config = dict(
    train_examples=42238,
    embedding_dim=192,
    am_softmax_scale=16,
    beta1=0.85,
    steps=8400,
)
Rows from block 2, named by matrix and row number. Rows with one number belong to one channel. Each number is 500 + 50 x the weight over its row's rms, rounded and kept within 0 to 999. All counts start at 0. Numbers have three digits each. After the name is the row's rms in percent of the matrix's.
# convs1: first pointwise conv (model.blocks.2.convs.1.weight, 160x96x1x1), inputs 0-95
# convs3: second pointwise conv (model.blocks.2.convs.3.weight, 160x160x1x1, transposed), outputs 0-159
convs1.36 093:571514544502538510451510451462407449535519496450532527528486493447537565384510608504473393522502502532554492464417520475466457466490472534515527485522511475522485362535548486475512558497475496403521492471518525412497475530510447373506550521566449556463502363445599457468393494509550453572
convs3.36 095:512573564520520575479553458421494557583530407528484560487497478460435529550479495498539511386457723563485584531469487461449545485479493626498524501516546444503513510464423563483542559469515491484497442477462483534565549528445562471536515497486546541611493475484566500492494567536506519507535449503529513496489488538610485452537489532563432427532585561506507502507474592519479567487581469489497557492427576442560459498529552547616539446532610426510492493490630511494527465456507535
convs1.38 104:433490535438520393504417437531445524503490525433446583452494479534535524486516609524471444577335486504454487460459530527461483508518513513549573577519561492519457501472544491557473542415472429571549534481396399574513507459510522508498475563547529519466445457523591400419500481504521540530
convs3.38 096:512525482479473513539446470517520490421505635471532496469527449495535513582495399571496514585580413557480485539519502574546484529418460342553544532478513389508413469482517469553516463459516456503490466607495538415546462576528440599472437455428461447551491561445580470484488471510456491494461464486602489522445456425551527485440459538487454472404549508467416458554411384545436439547544504562499452496501596548527571493504463436515435473469471462495479461525438557456516501489457525
convs1.39 106:520581576486489479549533563442559493514540363534537499482478482511549527446542474520451531508499656493512538480499424449460481523425510510478474466498430473582461427509546579388492454535540549474556464440515458490450517500581525459583486493436610562506471497447565483431584527560548560443
convs3.39 109:445503537401444458455538491558548440461583541541433476518449458508482486422509438482545456521486400486359468484549433617440576481390502537461470460507494419504446477466408479493446537432497555516523404478471511517443392479543466440452515496578443461589485541522538475455496476520533419446605578432453449513466584478536499527468482552408475493571437508541580532499504516531508585489441501486566537524519504452545425489564487433477492473511514614533422418492493509435499516489564547
convs1.40 092:436507452529554501510541429441441487449450592463464523526465505529464527548533514413568555567549548497397425424476509525377551488511567492500459500538467531483594463473574489564580501453543573496560492609489506461591512437540471462479506509549496519418573424463470487416601469479467476541
convs3.40 088:494593575539512501529511548535454490430508490484508605453493463454523461479478522454411583465525600431552405592437608507570524461492573531561535498487545484534514473439506543425521506558457505499415625519502500563465511479449594474448471589533477488541475403506470465441515521523532470476581451425465520621530610436570510512540591482506475518426507443499492598493449523489503606536556513480486470503411472483506504547474526475451554575545575500422535544420435419527504458458481465
convs1.42 109:598462473442429411513581521561511474535457476441472564520555482416485451541489486423489514464454500526436567511517495403455518514480452419434501482499532355508428549496484541468482579436480463513472467575530441473549569563537453526398587435441451450552554555469584508453469558497509512499
convs3.42 113:540551530546482454455514487565466570517574475472449421485450485546515448533450497600455481583399478418482523432431463458513412442496497478448493543463461431503486505470528473461490389490588464450489542539509518495503475454460507534527462421435393498545508409521496529521424405482347553539531444431480526486451573495517521497443436557475523549521627537617446501469442530546439532472531537492416500512489517392554474464560497505495530399513463560552443509515450462457541514575508387
convs1.47 092:526567572445483424402553461524497500489480506510535498463532549451518517542489471504479529490593550567415554487510427521424563493487476528546404476574497479453422444560530458451489487497527544531477503572475455565549591584515432437542419505551467514375603457531568497512498597470490537599
convs3.47 085:494546462456549455465471536524539564443405512550510443558477508518470544541495502577457390481557465544552527435440521501508489530496508420536503476504458511407460651634515475521491472413523470543554541485552522508481506415449574477462421508521441580467475562481515428479521451425575498512493445464519500482532508536391509397474475537574466442506461526452585466454480482505431552528505477495587490561680575454585485465456439470563511565472545493554442502568477462530444451423475520
convs1.48 096:576553531460442458460428449506413428478564461422521515533471638458501448507606423564524608495505442476455511526487558443548462513402510533417434478527483466516472491541570451494519497528555525532512442560563425566486504484521528491519492483527521516377536598570556469494483517566575505527
convs3.48 110:537470355629431471486497534480480504570417494504487513475546478444532511497502460517469438564530424513525485484405483537558455400468503455561520432417523460548445530460508441548472488519450505436497456613425459388546442511492496541499493467501455498471519592462501519533422471549547420609441517529507506476365450487412446439506503473318482568449430502522443459535489395463524500568479516516576501504514498532487536437517510460513483524422558509489477505502569478419466509532423506
convs1.50 100:447455459527602490528536512487348513509476500470504443536492445527589422508464458593552474480433470451501595547503560570524408583558474543561613440536522452525535542490464586524477522450446428532500514546478497550553470506537520471529497500485423559428539569406500506561567570516530514526
convs3.50 099:526551444479472520520493571571613559497536459459479432499542385532577541546460590522463561537452548553556564489478478586451491499532512481521540472482451424524548465533560512419516516467526484541586421542505585577503552443639526532498474566468525440496525485522567430521558478443573561474472407538489531501534537376517535436434539442530561455546532534447495517466472404618407449497511551494510481490566572540520552535496463462500477513484487468580525493435535592474584429464421470
convs1.51 096:478409495489516516489510427409509478579416546428474562493561502408554526539528615379540408509505471563490513499476561446480576463448485535457522517449469477546615455496586518533503560454460553500508445441486467431550532512602475417512569490486556548562427547549508460518497415506500500514
convs3.51 102:592634546488603543532478511566576518425499458536509552490521508491500489483531475482413566415445602543544481517429552486513548520500463533500545529565533482559437502461534605412535479574504483519525578509535552539569541575452598448436537628521483547458432499542501540442534552520542505469527485489423472590554541534564490536559555510499542457445569438486433606595482551532473557459481458527547562528461468402540478492514499446509505594538504475516418534449424384487494538494508495
convs1.52 104:526513504521525526618428540543395491503543537477485475540597647514479468540397509523530566561482495510506466532568503508497482558551548492520513524596548523449527545462540551541623460556479523526428459608514534516453550482511557509489519544517534530387471612524478508386447500444510505526
convs3.52 109:509448583568422449439448496573523397530472580436444543455505622559501544442431519538515533542437507450520457442438528539445473553422476531467438493586493584439434517565625589469512396547456548483515450490565533501541449431529495480432459479431500574533515469545492493430548477449518561483517426532508485421543443484569412521527516543500513527484564456419520459505522472542512445491517390488488544466535529489384424529494494506451459537460506512428589528428505466564568559472570508
convs1.53 095:431534488497543410550577518463458497411508430506573543500428441543550484523499460567356488531522535547480540437554461512448517519517470571500430574540579490465458498431465521400418496532529460502510471497569468622439441509541467502581482496452525552473493528591559598481555478491442449463
convs3.53 097:467472537478603473571550557488517428502486398521602518529602530503525412472452593517516421414503542531495473558497513426522547530540521499493395456570511481532427521484482452508538556493475489573483629496479507506503497477489478446546415475612500498405570518461511523511530385604557459589458543433545460441440509616474402469557505534457393495497534534531417604496478470463462577522499457561561543541505504512588506502549464519493516534522541420468476490453525498505471392506490506
convs1.54 095:432511576544537572492445421488535415584504537389550410468530524496443498452495457547495446412488530547538519499585490517541475519386544527484419487498534521427444422511532573513441496510476531538512452530470530602549503461664483459462502571558492493516561516495497549515542528572530584477
convs3.54 105:497525611507477502498527509518484570448446468437499540489507499470513504490511564495449516499416506504448466559556552475506577582425415441628513546543545373537468475476498563425463571389544467356518577515486472582489520483501439474477548407593509448564452533498545508435539505534547538545521441476527552536507512450667517498545559518493471458535567434490523549489512528550414504410506572605517567466492505557498486524517481531472482569488573518523396518466438444560477424527498497
convs1.59 095:558465447504438501483516481451473573539391489485504514552549539437594471572542506596508550515503493414495538544584502461501400515453430511544563403466495441434557553465503507552519516472524435553550539548516537437493508538509437491437470611499536513419482395549483448550565549478412497404
convs3.59 097:505520458460555426531530496481486570525508475478519459571462528596419556535587505448537569484436524485558542480535528484508586581506625429436472479477507483462573468539575519449548474426567486492614538427478476522648510534543426508433546470411572458569473530536483540499468538461538511437511507505525534548513576486603542517471585502525473433551526511490518601519514490543509399538463456477510485428528543507431377429513460496507487563541468502430495659518489496470580460480555515
convs1.63 099:523557473425520507517529483489538545465572508508566572491430446447436500488514551624440576626478535463460425557442541515536442473517418538507468482516547403500520481384475557547482539604596507455559504500497410504546449510446492424553420436466502519546576489523467500510562515497485546561
convs3.63 103:483529484516573557545518455581561443506522428474436438523506493517564492448471522575485409471544515438473440517524492566513506418511440497537515486502598497543400508471576528515520610458472585566515425545478529461554549514495616532480511433632429520450484475432530517470527532535528499486588433583427491522453524419493467492538613531474659494534509520534464388423485506607435502555513469567411530502513500487443513478482505385534445538528542492472518491529481534516449472434582500
convs1.66 109:593533540449460538490556552528515565479511504518535547566471406452501455486513549531360483562477499539430459564479433548517476490477466426456515476512442512482517520468549471450561487545510517447478414598533481480515393583524551524522477555351515514468434466469546474420501459539400413569
convs3.66 103:572441480512544462506510471464453560491504550473510553560546518495471478533489491473433480535423515496518525425595464371575624547497493505333564593568532548529525559513524488525541429484598497354468558465547430477562561524479430499453513461484448437558594552497523496593539542514492534452408439496427504499515471452534478520515429441520554432379590473547531502509482466468457495479526492480543466484523494555521488396495562574511450575517410461527533543464531522503534517502540426
convs1.67 083:560554534447537408407405497493466458469484430450427541449588498545502572488486550506509459577400593498512498492552555509502477509538541535487494586485509513524473510364547414505501537413512502456547546560482515508582579616494517539470544598540496505455591564536542512553505484539511530554
convs3.67 073:520460579509458495471404462487546454510538581565475536491472522562454596512469545604546506494468519479551482555524536527463538511461487521466405547410488550555499517556467477466504464479449529506512499477590505605505547491448464458447598566495480523486454491411509609448501539535495466475582527551414562462589537592485503437542554499594499470543550499522479456427518500500511583525489660426496489495426408415541505508416373487480565451501515487511440512537579528554490562512606563
convs1.68 099:541557553506569470482438510477527430565525499458500500498452609490556507420635416554518654528512550426540556510499513533500501510506499477532539496508484496489404371431501472532511489504576502508485509477453442458428549539434520445490398507490484616439478496567536526495421544532536474429
convs3.68 110:465528556423538590421430561529539480489509467466506403628430503571464578559472515482497587448446477468427550473594532513510506532542504454380521500492519532441566528597418492526567535455528499525514428411477510583525497505561387499495542408507528523568446399464533503499519516434487590359511523436518450498552546509505576499517568515615548452512438519470488535435518547478565476469463503527433503446531518464525411532411486492534465444519429522495522514540475509546512574458559471
convs1.73 104:404457526459425515419439499471420544400461460456457469467406460491559480521530549529444515500569503538503561495506488516462492473433453567421508541422547448485496520405463464451531480494465501452510571543560454520586442508474450463563474503483493398513556501528417545583543627605479559475
convs3.73 097:514471498532395428500520520524442522519437448549460521467465506546511517451555422522581543489526465530596491451503463559504528444580486381553424355550470493525506450496557404436440476524501508497580393471480488502598478559600451525519529474436433527507431514509437593443433399495476475499533591460439480565467502501520519577413488543474477452493529448448543504519500545501529424511422507459463513499510527514497446529512457557416458481553516491443501659544560493494558489507561616
convs1.74 098:460477500544472534559539616582511494567509428476440479445450550561509473454426539509357491551418519484441464585468509490506510549452586518557556493500585511506428522528533488513477447496508494548517441475520479541460453449466464568561478355387523452478530553496532607441475480555515447486
convs3.74 079:459485509526502477586456482512521412488573562475544485454658478535483524501453498674458472515509555506507503484485537519462450549451491543442438488587359565552492448472507517524538421406473516557528565483558504565437450409477507492485497523567430551510414575498498519524543463499444529532570443549444600591507471516484477469459443447592505532553587547441420500483518500486545580429505508553500512528562511527550520543411478549462537438503454587442574533534564504474481491455494588
convs1.76 102:535526594491427539467463467552508490656474515530489465437542522473567484483524509570643483487488459563433529495536540429552569535568455550498474560463491493431535565447462583510480429529420509536551419555529569529483429432383542542488550523478455516502500557504495524549404538487492541464
convs3.76 095:466556474549549489546438477489517471513521570541509469424545641520516505536546513515462448485502559373417519483534498507486501466590575490482421587479584541534521485452460557493451512531451412457461579476479530401387520508486517494503508488456603468506479475533560462543532563499521523512447468475567414556471482546442465448375374590507578559535458501438521548548485499620536545504492464480562539584529474506486539382581524452507487500488497465547507536459549600514494506514585415
convs1.79 104:501502448529475497570474533388509530525596498519486462580456462413528578433517494544413469539569520505637497528485476485517496504432498459445453468434435464536378500450387543482464582456447521578529457510476497575446529460509586498551505507491490454484460578534456538467388489430460481541
convs3.79 105:523471508541512542526448482477543516523514548482570488559417469516577419461425534549521479600507513451448553504498464442498531580572530462543521408456458479452557528481535461522486523498452433447474558522402598445464505499520453451524529438471429479496465535538370492509476433500487546514528469548509507619488518451409550527447560445503471552423494491534511562509553538534432445385543539432479470645425445478501493571525586458430539540498493524452548556387454575427439602506559475
convs1.81 096:513523558474538497452557499390546498465513476535471513418451515488484529446468499501565470557525498497500584585508460549540493543343537584551550482486575565493475537511456491559552514414506471525508540448418491476488526449543522513498397481517495517433566443542532654459454488389498444404
convs3.81 089:469483530549544522463563473577510480473559513471575508472422553448503459428492450552427416528472525550603536561482471425588459520533463538562540462577582564493515557491580506521519556588553569510422479534476549342534608497482600502505433489537465484473518482464546472500503489559468495525478507500462503558437488404464490504512457403398500436367596569512386552451455451495527490497491493537517488474451502513494499415536555449487498502445575376500516504455514559554428464465472490
convs1.83 102:538503450407419452546447579407620535477516435516546508590522568494456508519541465512541597460557533526514558541576446493467445450419482501489541470521460468514446530552476584438509403498475485478475559509547484480476532514602480467584524567532600515475562513491452456522580542465583582482
convs3.83 099:556485502541590509546499515483458472471517519514550581473527490447473597474527515466553442491494622441529547600443503565550468473628511459547495481481551519453517451474514440463410521509493461558534504520542536543509462543370523493479459481462557575489454437507418494577545551494462552639566440497518421502478574446477508457529516492592430484441553541497450587534480487511511434523623611461484480599510536508584509543560555529530461394523518409528547512459549494446546512544516592
convs1.84 093:440442543478480432526420505467501462405476478519474512482474485528597477514493577445501610549419557535444569443567402493438513514514555532517477587446497472537483471567533477434448474491558550522520451482533429605458414499471456447515444466456557459581500496562597527409488542521494571418
convs3.84 097:444524497539522504581537466474543577470443533524542502488562545421474555538500680487491501493577609591596487521539472453463439474453471556563536473483419442511564509573636602527454500531511487514501565474516511437469567429454476514540432516508614495489588485506555437494467550482496545503478431545460471440545517454483520436456504605475535424483491482518489464542470479518458397540534495528544407430487549591536494572499544551525518462544576467544493456586534526592445426520488507
convs1.85 103:585442480505533490443521524540487481555588552540507616486470455527537468509447513541363466478426505561470422553484406529481413578493469498470505489570506487416547499364468450481564506558523464522481497533524486481515415573519503510554482507447489486439416482448513480416490434513390485596
convs3.85 090:444558515553466519453490589495469425462517535511523436493524501442508564459535535518472579463478464543504510562368536521447413450497534551564429389444466402470429471599520516410452546534417504640558420500479520518499437506540565458590481506538574479496495583539548509452456544517557511525584496506572574511490461509475463491504581532421415512579453543520496493525579513472516449500517470543505487442410576370454561549509521450405486494395521563511472485527497498486496508530513581