A small image embedding model, trained from scratch.
Model: 1.97M parameters, 64-pixel images, arch xception, widths [96, 160, 288, 512].
Training: batches of 512, held-out accuracy 99%.
Data: trained on capsule endoscopy frames (Kvasir-Capsule), 101.8 epochs.
Rows from block 2, named by matrix and row number. Rows with one number belong to one channel. Each number is 50 + 10 x the weight over its row's rms, rounded and kept within 0 to 99. All counts start at 0. After the name is the row's rms in percent of the matrix's.
# convs1: first pointwise conv (model.blocks.2.convs.1.weight, 160x96x1x1), inputs 0-95
# convs3: second pointwise conv (model.blocks.2.convs.3.weight, 160x160x1x1, transposed), outputs 0-159
convs1.93 100:61 48 63 61 42 43 40 43 60 57 46 51 57 44 55 62 54 43 43 49 56 68 47 40 67 39 40 54 55 61 24 47 42 37 53 60 35 69 68 41 48 65 46 46 42 56 40 37 68 43 64 49 47 59 68 53 58 56 61 43 46 57 44 41 59 53 50 38 50 46 54 37 60 46 37 74 53 57 45 64 47 35 44 48 45 58 36 47 62 53 37 48 58 59 70 55
convs3.93 097:55 40 51 58 47 51 49 36 37 55 60 51 45 52 56 36 41 77 42 47 41 67 67 36 28 51 64 35 54 66 65 53 48 41 49 66 53 42 47 48 52 53 60 49 34 47 61 37 45 45 47 44 53 42 72 37 67 55 50 27 42 76 53 59 57 49 54 53 49 60 35 49 42 59 48 70 47 53 35 41 46 60 55 30 41 60 71 51 42 42 67 40 39 50 57 47 58 50 65 41 46 43 50 53 44 43 66 53 65 39 63 42 41 50 53 81 55 44 38 39 59 50 52 52 37 54 38 48 52 43 64 63 44 55 52 60 33 49 57 50 44 60 37 46 65 41 49 41 54 43 55 47 50 39 48 37 51 46 42 47
convs1.95 112:51 56 55 55 60 47 59 49 46 45 37 54 50 59 43 51 37 57 25 68 52 57 66 37 45 52 61 53 55 55 53 58 50 57 39 52 43 45 49 46 57 43 54 35 46 35 50 44 56 34 43 53 25 38 47 46 63 54 23 57 53 48 43 46 59 50 50 75 39 28 56 44 46 57 49 66 50 38 61 49 48 60 47 56 51 40 52 64 79 40 37 48 34 52 53 62
convs3.95 104:50 53 58 64 59 52 60 62 40 45 43 58 61 50 59 55 37 47 29 45 33 64 49 42 51 55 37 34 48 68 54 37 38 37 43 67 54 60 63 44 52 49 49 56 44 46 47 55 52 49 52 31 52 62 55 61 48 50 45 61 42 50 45 25 43 45 55 53 33 53 52 70 42 54 47 68 48 53 44 60 48 73 42 41 51 53 47 39 44 77 58 57 58 51 54 50 55 38 61 53 61 64 67 47 42 54 40 54 58 30 58 50 31 44 52 60 47 52 40 45 80 57 52 46 44 40 50 53 48 34 62 47 37 58 62 67 58 67 39 53 34 46 38 42 72 41 54 42 59 54 59 47 44 53 41 63 34 46 49 63
convs1.96 090:33 36 51 42 37 70 56 57 46 48 58 41 47 62 51 47 37 54 49 35 45 61 58 70 50 44 45 23 56 41 62 59 46 45 41 50 47 47 63 62 52 73 46 60 46 58 48 38 48 45 37 52 59 56 59 55 55 44 64 26 55 33 44 52 53 53 45 12 52 68 59 73 42 51 53 57 53 53 50 47 50 59 52 40 46 54 52 46 48 52 48 55 47 52 45 60
convs3.96 099:52 39 37 47 42 48 40 43 53 53 46 74 66 38 36 36 51 25 59 39 54 41 44 48 49 62 45 48 56 39 68 41 50 56 31 67 40 48 43 50 45 38 40 49 48 30 38 26 47 46 48 44 32 65 47 51 45 39 51 59 50 34 59 56 40 63 37 55 30 62 40 51 55 51 60 42 53 66 49 45 50 51 40 55 64 46 50 61 41 55 48 37 34 39 56 38 40 43 50 71 49 40 44 42 31 41 43 53 52 45 43 40 36 44 64 44 64 62 58 47 56 46 38 41 37 40 51 42 68 45 50 59 62 81 59 47 54 43 46 45 60 43 54 30 44 46 52 54 38 58 42 50 46 49 37 51 39 49 43 56
convs1.98 089:52 60 58 47 57 52 54 55 71 59 35 40 57 43 37 49 49 68 39 54 45 68 68 46 37 59 60 42 63 52 65 39 45 52 45 63 37 47 57 55 40 45 47 53 62 53 64 30 55 61 47 58 46 35 30 61 35 46 43 57 57 55 53 43 42 59 63 40 52 42 55 45 51 71 49 45 29 48 57 51 40 60 53 52 51 43 43 61 81 43 36 46 43 53 39 51
convs3.98 079:36 52 80 38 54 63 24 46 62 49 42 38 42 38 42 48 45 42 54 63 60 62 55 52 70 45 50 56 64 47 49 58 35 55 23 49 53 44 47 33 44 54 47 52 56 68 55 65 51 58 59 56 36 53 47 71 38 45 59 49 61 49 56 57 41 58 41 47 35 36 47 51 46 56 62 44 42 43 54 49 64 41 55 43 42 42 40 56 50 42 40 55 47 31 51 55 35 58 48 52 25 54 49 54 60 42 44 56 47 57 40 70 66 39 45 34 55 46 58 63 50 56 55 63 48 64 39 47 49 79 46 52 45 52 52 25 52 36 51 50 55 39 69 53 53 51 54 40 36 41 52 32 58 47 52 45 54 54 47 37
convs1.99 099:39 27 65 53 51 56 60 56 48 56 56 59 53 54 58 52 49 61 39 56 45 48 37 54 61 40 60 37 51 47 78 60 55 63 35 67 64 52 54 58 60 52 60 47 55 50 47 50 78 42 47 54 44 41 61 44 64 51 57 58 34 22 45 52 64 54 61 51 43 30 66 58 47 51 49 40 47 45 49 30 49 50 42 57 53 49 44 35 60 45 47 57 57 61 63 57
convs3.99 096:41 53 61 55 61 64 53 55 41 44 81 66 34 40 53 36 54 47 69 50 34 57 40 68 46 50 54 47 45 47 61 39 54 49 37 52 55 36 51 44 55 53 57 44 42 43 46 64 54 44 59 52 35 36 43 53 58 60 56 71 51 35 61 51 54 42 35 61 48 60 52 51 49 43 39 57 52 47 51 35 54 37 48 53 49 61 36 64 51 40 55 51 54 61 54 44 48 50 46 65 43 43 27 59 45 43 53 38 65 41 37 36 61 57 53 38 86 61 49 50 52 51 44 70 28 47 59 62 50 40 35 58 53 53 55 37 52 56 53 55 62 43 57 41 51 46 40 49 52 38 35 50 35 41 39 22 47 55 42 45
convs1.101 090:44 45 56 43 39 45 59 36 44 60 57 42 42 54 49 41 44 50 52 53 53 68 44 41 44 32 63 61 40 50 41 38 52 66 41 42 48 24 45 45 51 67 45 41 49 58 67 50 57 36 42 34 42 44 45 36 60 50 52 49 51 58 53 57 65 40 47 47 55 53 47 24 64 37 49 49 65 52 35 48 19 41 43 46 40 54 58 56 54 41 59 28 49 47 64 40
convs3.101 094:48 50 69 50 48 54 59 48 48 45 39 55 60 59 54 41 44 68 40 56 53 48 53 46 43 52 52 54 64 56 55 49 56 45 35 37 48 42 53 38 55 46 56 62 28 60 38 31 44 67 47 57 25 62 56 38 44 27 40 43 44 43 44 33 64 43 62 49 67 59 38 52 49 64 56 41 43 62 29 59 56 51 64 55 35 62 53 41 59 48 63 16 48 59 49 62 52 51 25 58 46 44 53 64 56 65 56 48 60 52 68 51 33 65 56 49 43 64 45 47 60 39 58 53 55 54 47 43 30 48 41 55 48 57 60 36 56 53 48 48 41 50 59 55 32 40 52 39 46 32 60 55 60 45 46 52 37 62 50 41
convs1.102 097:53 50 63 50 46 44 46 50 43 49 62 51 67 60 48 48 44 45 43 44 72 34 56 51 40 49 64 52 34 57 62 43 44 49 52 42 43 50 52 55 40 55 61 59 46 39 33 63 82 45 57 41 43 62 52 41 41 52 56 56 56 48 43 56 59 25 54 42 27 69 57 67 52 43 27 57 32 45 47 52 43 41 34 41 37 48 36 49 50 45 35 52 52 52 44 41
convs3.102 094:51 59 49 50 54 57 52 51 42 57 45 44 45 40 43 54 57 62 56 71 50 67 49 46 35 65 54 39 63 47 34 55 51 56 66 63 51 34 70 55 68 65 65 61 58 48 57 49 41 52 56 45 53 59 57 54 70 37 50 42 52 55 51 61 52 37 69 46 65 44 59 68 48 73 55 76 42 45 63 54 49 64 53 39 52 68 57 51 55 46 68 53 45 53 53 63 37 78 45 51 45 43 48 41 44 49 48 52 47 44 63 57 44 51 45 59 52 28 48 55 67 49 57 60 33 46 46 48 21 51 41 50 55 31 50 33 39 48 39 59 51 33 52 57 58 51 45 43 46 59 60 48 71 58 42 54 54 45 52 60
convs1.103 082:77 51 49 55 48 39 42 52 46 44 49 54 40 54 45 49 38 55 47 51 40 42 67 63 51 56 60 55 55 43 50 47 46 63 53 55 43 45 47 51 51 31 48 59 52 43 41 50 49 56 44 48 42 50 52 45 59 85 44 46 39 38 36 57 32 45 44 79 45 18 48 41 52 51 40 54 36 61 59 53 61 48 54 44 53 60 48 55 24 36 54 54 49 46 65 62
convs3.103 074:47 49 55 37 45 50 45 45 65 32 61 50 45 52 62 65 40 57 22 45 35 59 65 56 52 51 64 52 51 37 59 57 43 33 38 55 60 62 69 61 59 59 50 55 41 54 72 51 61 63 46 42 53 48 40 53 35 41 62 50 40 39 47 54 71 45 50 66 45 54 39 34 50 66 34 49 63 55 57 39 46 35 31 42 52 41 66 47 48 56 60 49 54 47 41 61 49 41 79 35 40 56 54 53 47 50 45 51 54 48 64 57 33 53 51 45 54 53 39 38 52 58 40 39 56 58 42 45 57 51 48 38 30 50 56 58 58 50 61 47 53 44 60 68 68 28 41 43 46 51 47 43 57 65 51 61 39 73 49 48
convs1.104 107:57 49 43 48 44 40 36 58 44 46 75 56 47 41 44 52 60 33 60 43 50 43 36 36 59 51 52 63 38 43 45 62 47 52 45 58 51 60 47 41 54 21 40 46 60 40 64 54 34 57 55 48 47 54 43 67 34 58 42 47 60 41 42 47 45 48 69 33 45 30 57 55 58 58 63 42 44 42 42 41 61 59 39 26 73 41 43 42 57 52 62 41 54 52 44 57
convs3.104 104:52 43 43 45 52 46 46 47 39 44 43 37 54 51 47 53 37 49 49 48 47 53 39 54 56 58 60 35 36 56 52 31 63 55 56 44 41 27 66 46 32 52 58 63 45 39 54 53 46 34 56 27 63 45 25 53 62 62 51 48 49 38 47 28 47 67 40 57 40 59 61 52 28 55 60 56 45 50 45 44 60 57 53 53 56 68 53 57 67 51 51 56 53 44 52 52 69 50 55 68 64 49 61 53 53 69 54 56 62 65 39 47 55 34 46 50 43 53 61 68 71 64 35 81 36 51 44 52 46 36 53 44 63 34 64 44 59 58 44 53 53 47 54 34 37 55 59 56 62 44 59 52 41 57 39 54 54 42 56 43
convs1.106 105:29 51 56 64 38 37 54 58 33 49 71 44 50 50 10 44 64 43 45 40 41 47 47 42 51 34 54 47 60 52 56 50 41 59 52 48 53 56 39 45 54 49 45 58 48 52 40 66 48 60 56 30 53 52 35 43 44 42 51 54 58 44 54 40 50 49 47 41 55 26 38 42 50 66 26 45 42 43 48 44 45 49 46 51 43 50 52 33 55 66 54 41 55 36 67 56
convs3.106 103:56 63 39 42 24 47 35 49 45 48 41 44 41 48 45 53 55 55 59 56 57 53 35 63 57 48 49 43 58 46 53 42 52 48 44 44 27 45 36 33 37 45 61 53 62 54 42 51 45 49 58 45 49 56 46 71 47 58 48 26 61 40 43 31 32 50 54 58 45 64 39 36 57 37 42 44 59 49 40 39 61 50 56 38 58 60 63 48 52 49 34 53 54 55 59 39 51 30 48 44 67 33 53 55 59 56 56 45 68 56 64 59 62 43 41 51 21 59 45 47 47 29 60 23 45 56 50 58 52 44 56 29 56 43 45 60 68 56 49 54 55 71 60 33 50 48 52 57 50 38 43 34 39 47 53 47 53 59 49 38
convs1.107 094:60 53 60 41 54 70 52 49 51 51 36 44 56 42 55 39 58 58 40 60 54 64 46 48 55 59 71 46 35 55 47 53 56 62 43 64 33 53 56 40 57 47 52 74 49 50 56 34 61 50 66 50 35 61 46 41 57 48 70 25 36 47 51 52 56 54 54 58 59 77 59 51 37 38 49 53 45 46 60 41 56 48 66 49 56 62 35 59 65 48 44 51 40 67 44 48
convs3.107 097:58 67 37 44 37 50 52 60 31 52 53 48 60 75 46 45 59 48 58 53 32 32 31 55 61 59 47 41 59 49 41 48 63 51 42 45 43 37 55 43 74 42 64 46 61 43 63 52 28 40 32 57 53 47 42 61 67 60 38 53 49 58 46 45 64 58 47 38 36 66 53 42 43 52 63 32 45 65 45 52 31 52 26 43 39 68 64 57 52 48 31 42 48 58 61 63 60 43 69 47 60 58 51 47 41 50 50 52 53 62 65 37 58 30 58 57 44 46 38 58 51 63 50 44 49 46 40 46 56 44 46 51 36 60 60 53 39 53 44 51 62 46 53 52 61 50 50 56 39 40 58 50 32 45 42 44 51 50 67 50
convs1.108 099:43 59 66 35 47 62 38 59 61 66 42 46 41 30 38 52 57 47 61 66 39 50 47 42 38 56 63 52 32 48 57 32 42 66 23 62 65 63 48 39 38 48 43 41 50 43 59 65 51 43 48 54 41 57 65 47 57 48 58 56 52 44 38 54 60 65 55 63 47 68 45 57 40 55 39 51 61 39 47 39 52 48 39 44 55 53 33 46 41 48 42 38 58 61 47 37
convs3.108 098:50 39 42 49 35 33 44 35 36 65 60 59 72 38 49 53 30 46 51 49 56 48 44 36 28 60 39 53 32 45 49 61 47 55 47 40 63 65 43 70 40 59 43 45 59 58 39 49 45 58 55 58 64 48 44 69 32 49 51 41 61 51 57 47 34 50 60 51 36 40 59 48 63 60 30 41 49 46 54 32 42 38 51 51 43 42 29 62 43 50 43 65 55 41 38 58 54 64 53 41 72 36 26 46 51 41 64 40 55 42 63 51 55 49 52 47 58 37 47 45 47 61 42 35 57 40 49 33 40 59 52 60 60 47 49 53 60 65 45 53 55 66 44 36 33 45 56 55 60 41 40 59 52 45 55 48 55 52 42 62
convs1.109 109:52 68 52 50 47 59 53 55 47 43 40 52 45 44 52 51 56 44 43 63 49 48 58 61 54 53 44 57 51 57 64 54 63 59 45 47 39 61 50 41 43 55 48 44 60 27 53 51 57 54 34 58 50 34 46 50 48 55 39 72 40 43 50 46 55 55 53 85 42 23 37 26 47 52 56 47 31 66 53 54 59 66 55 60 53 39 52 59 34 49 70 48 40 36 46 53
convs3.109 096:40 48 62 47 41 52 50 39 56 40 55 59 67 56 45 41 65 56 41 51 40 64 59 50 39 54 48 48 60 44 58 58 62 42 61 64 45 42 59 41 57 63 54 73 58 46 60 56 50 45 27 60 41 63 63 52 60 52 50 67 51 35 44 52 53 50 58 44 58 48 35 53 43 57 47 51 37 63 45 52 48 60 33 48 57 53 67 42 45 77 58 29 60 33 60 64 51 54 62 64 66 40 63 43 42 34 39 46 57 44 76 61 35 55 60 47 67 59 54 21 69 53 42 39 34 36 57 61 52 52 46 58 55 46 51 50 46 38 39 54 56 48 54 57 43 36 48 45 63 58 58 45 58 37 59 61 51 55 43 56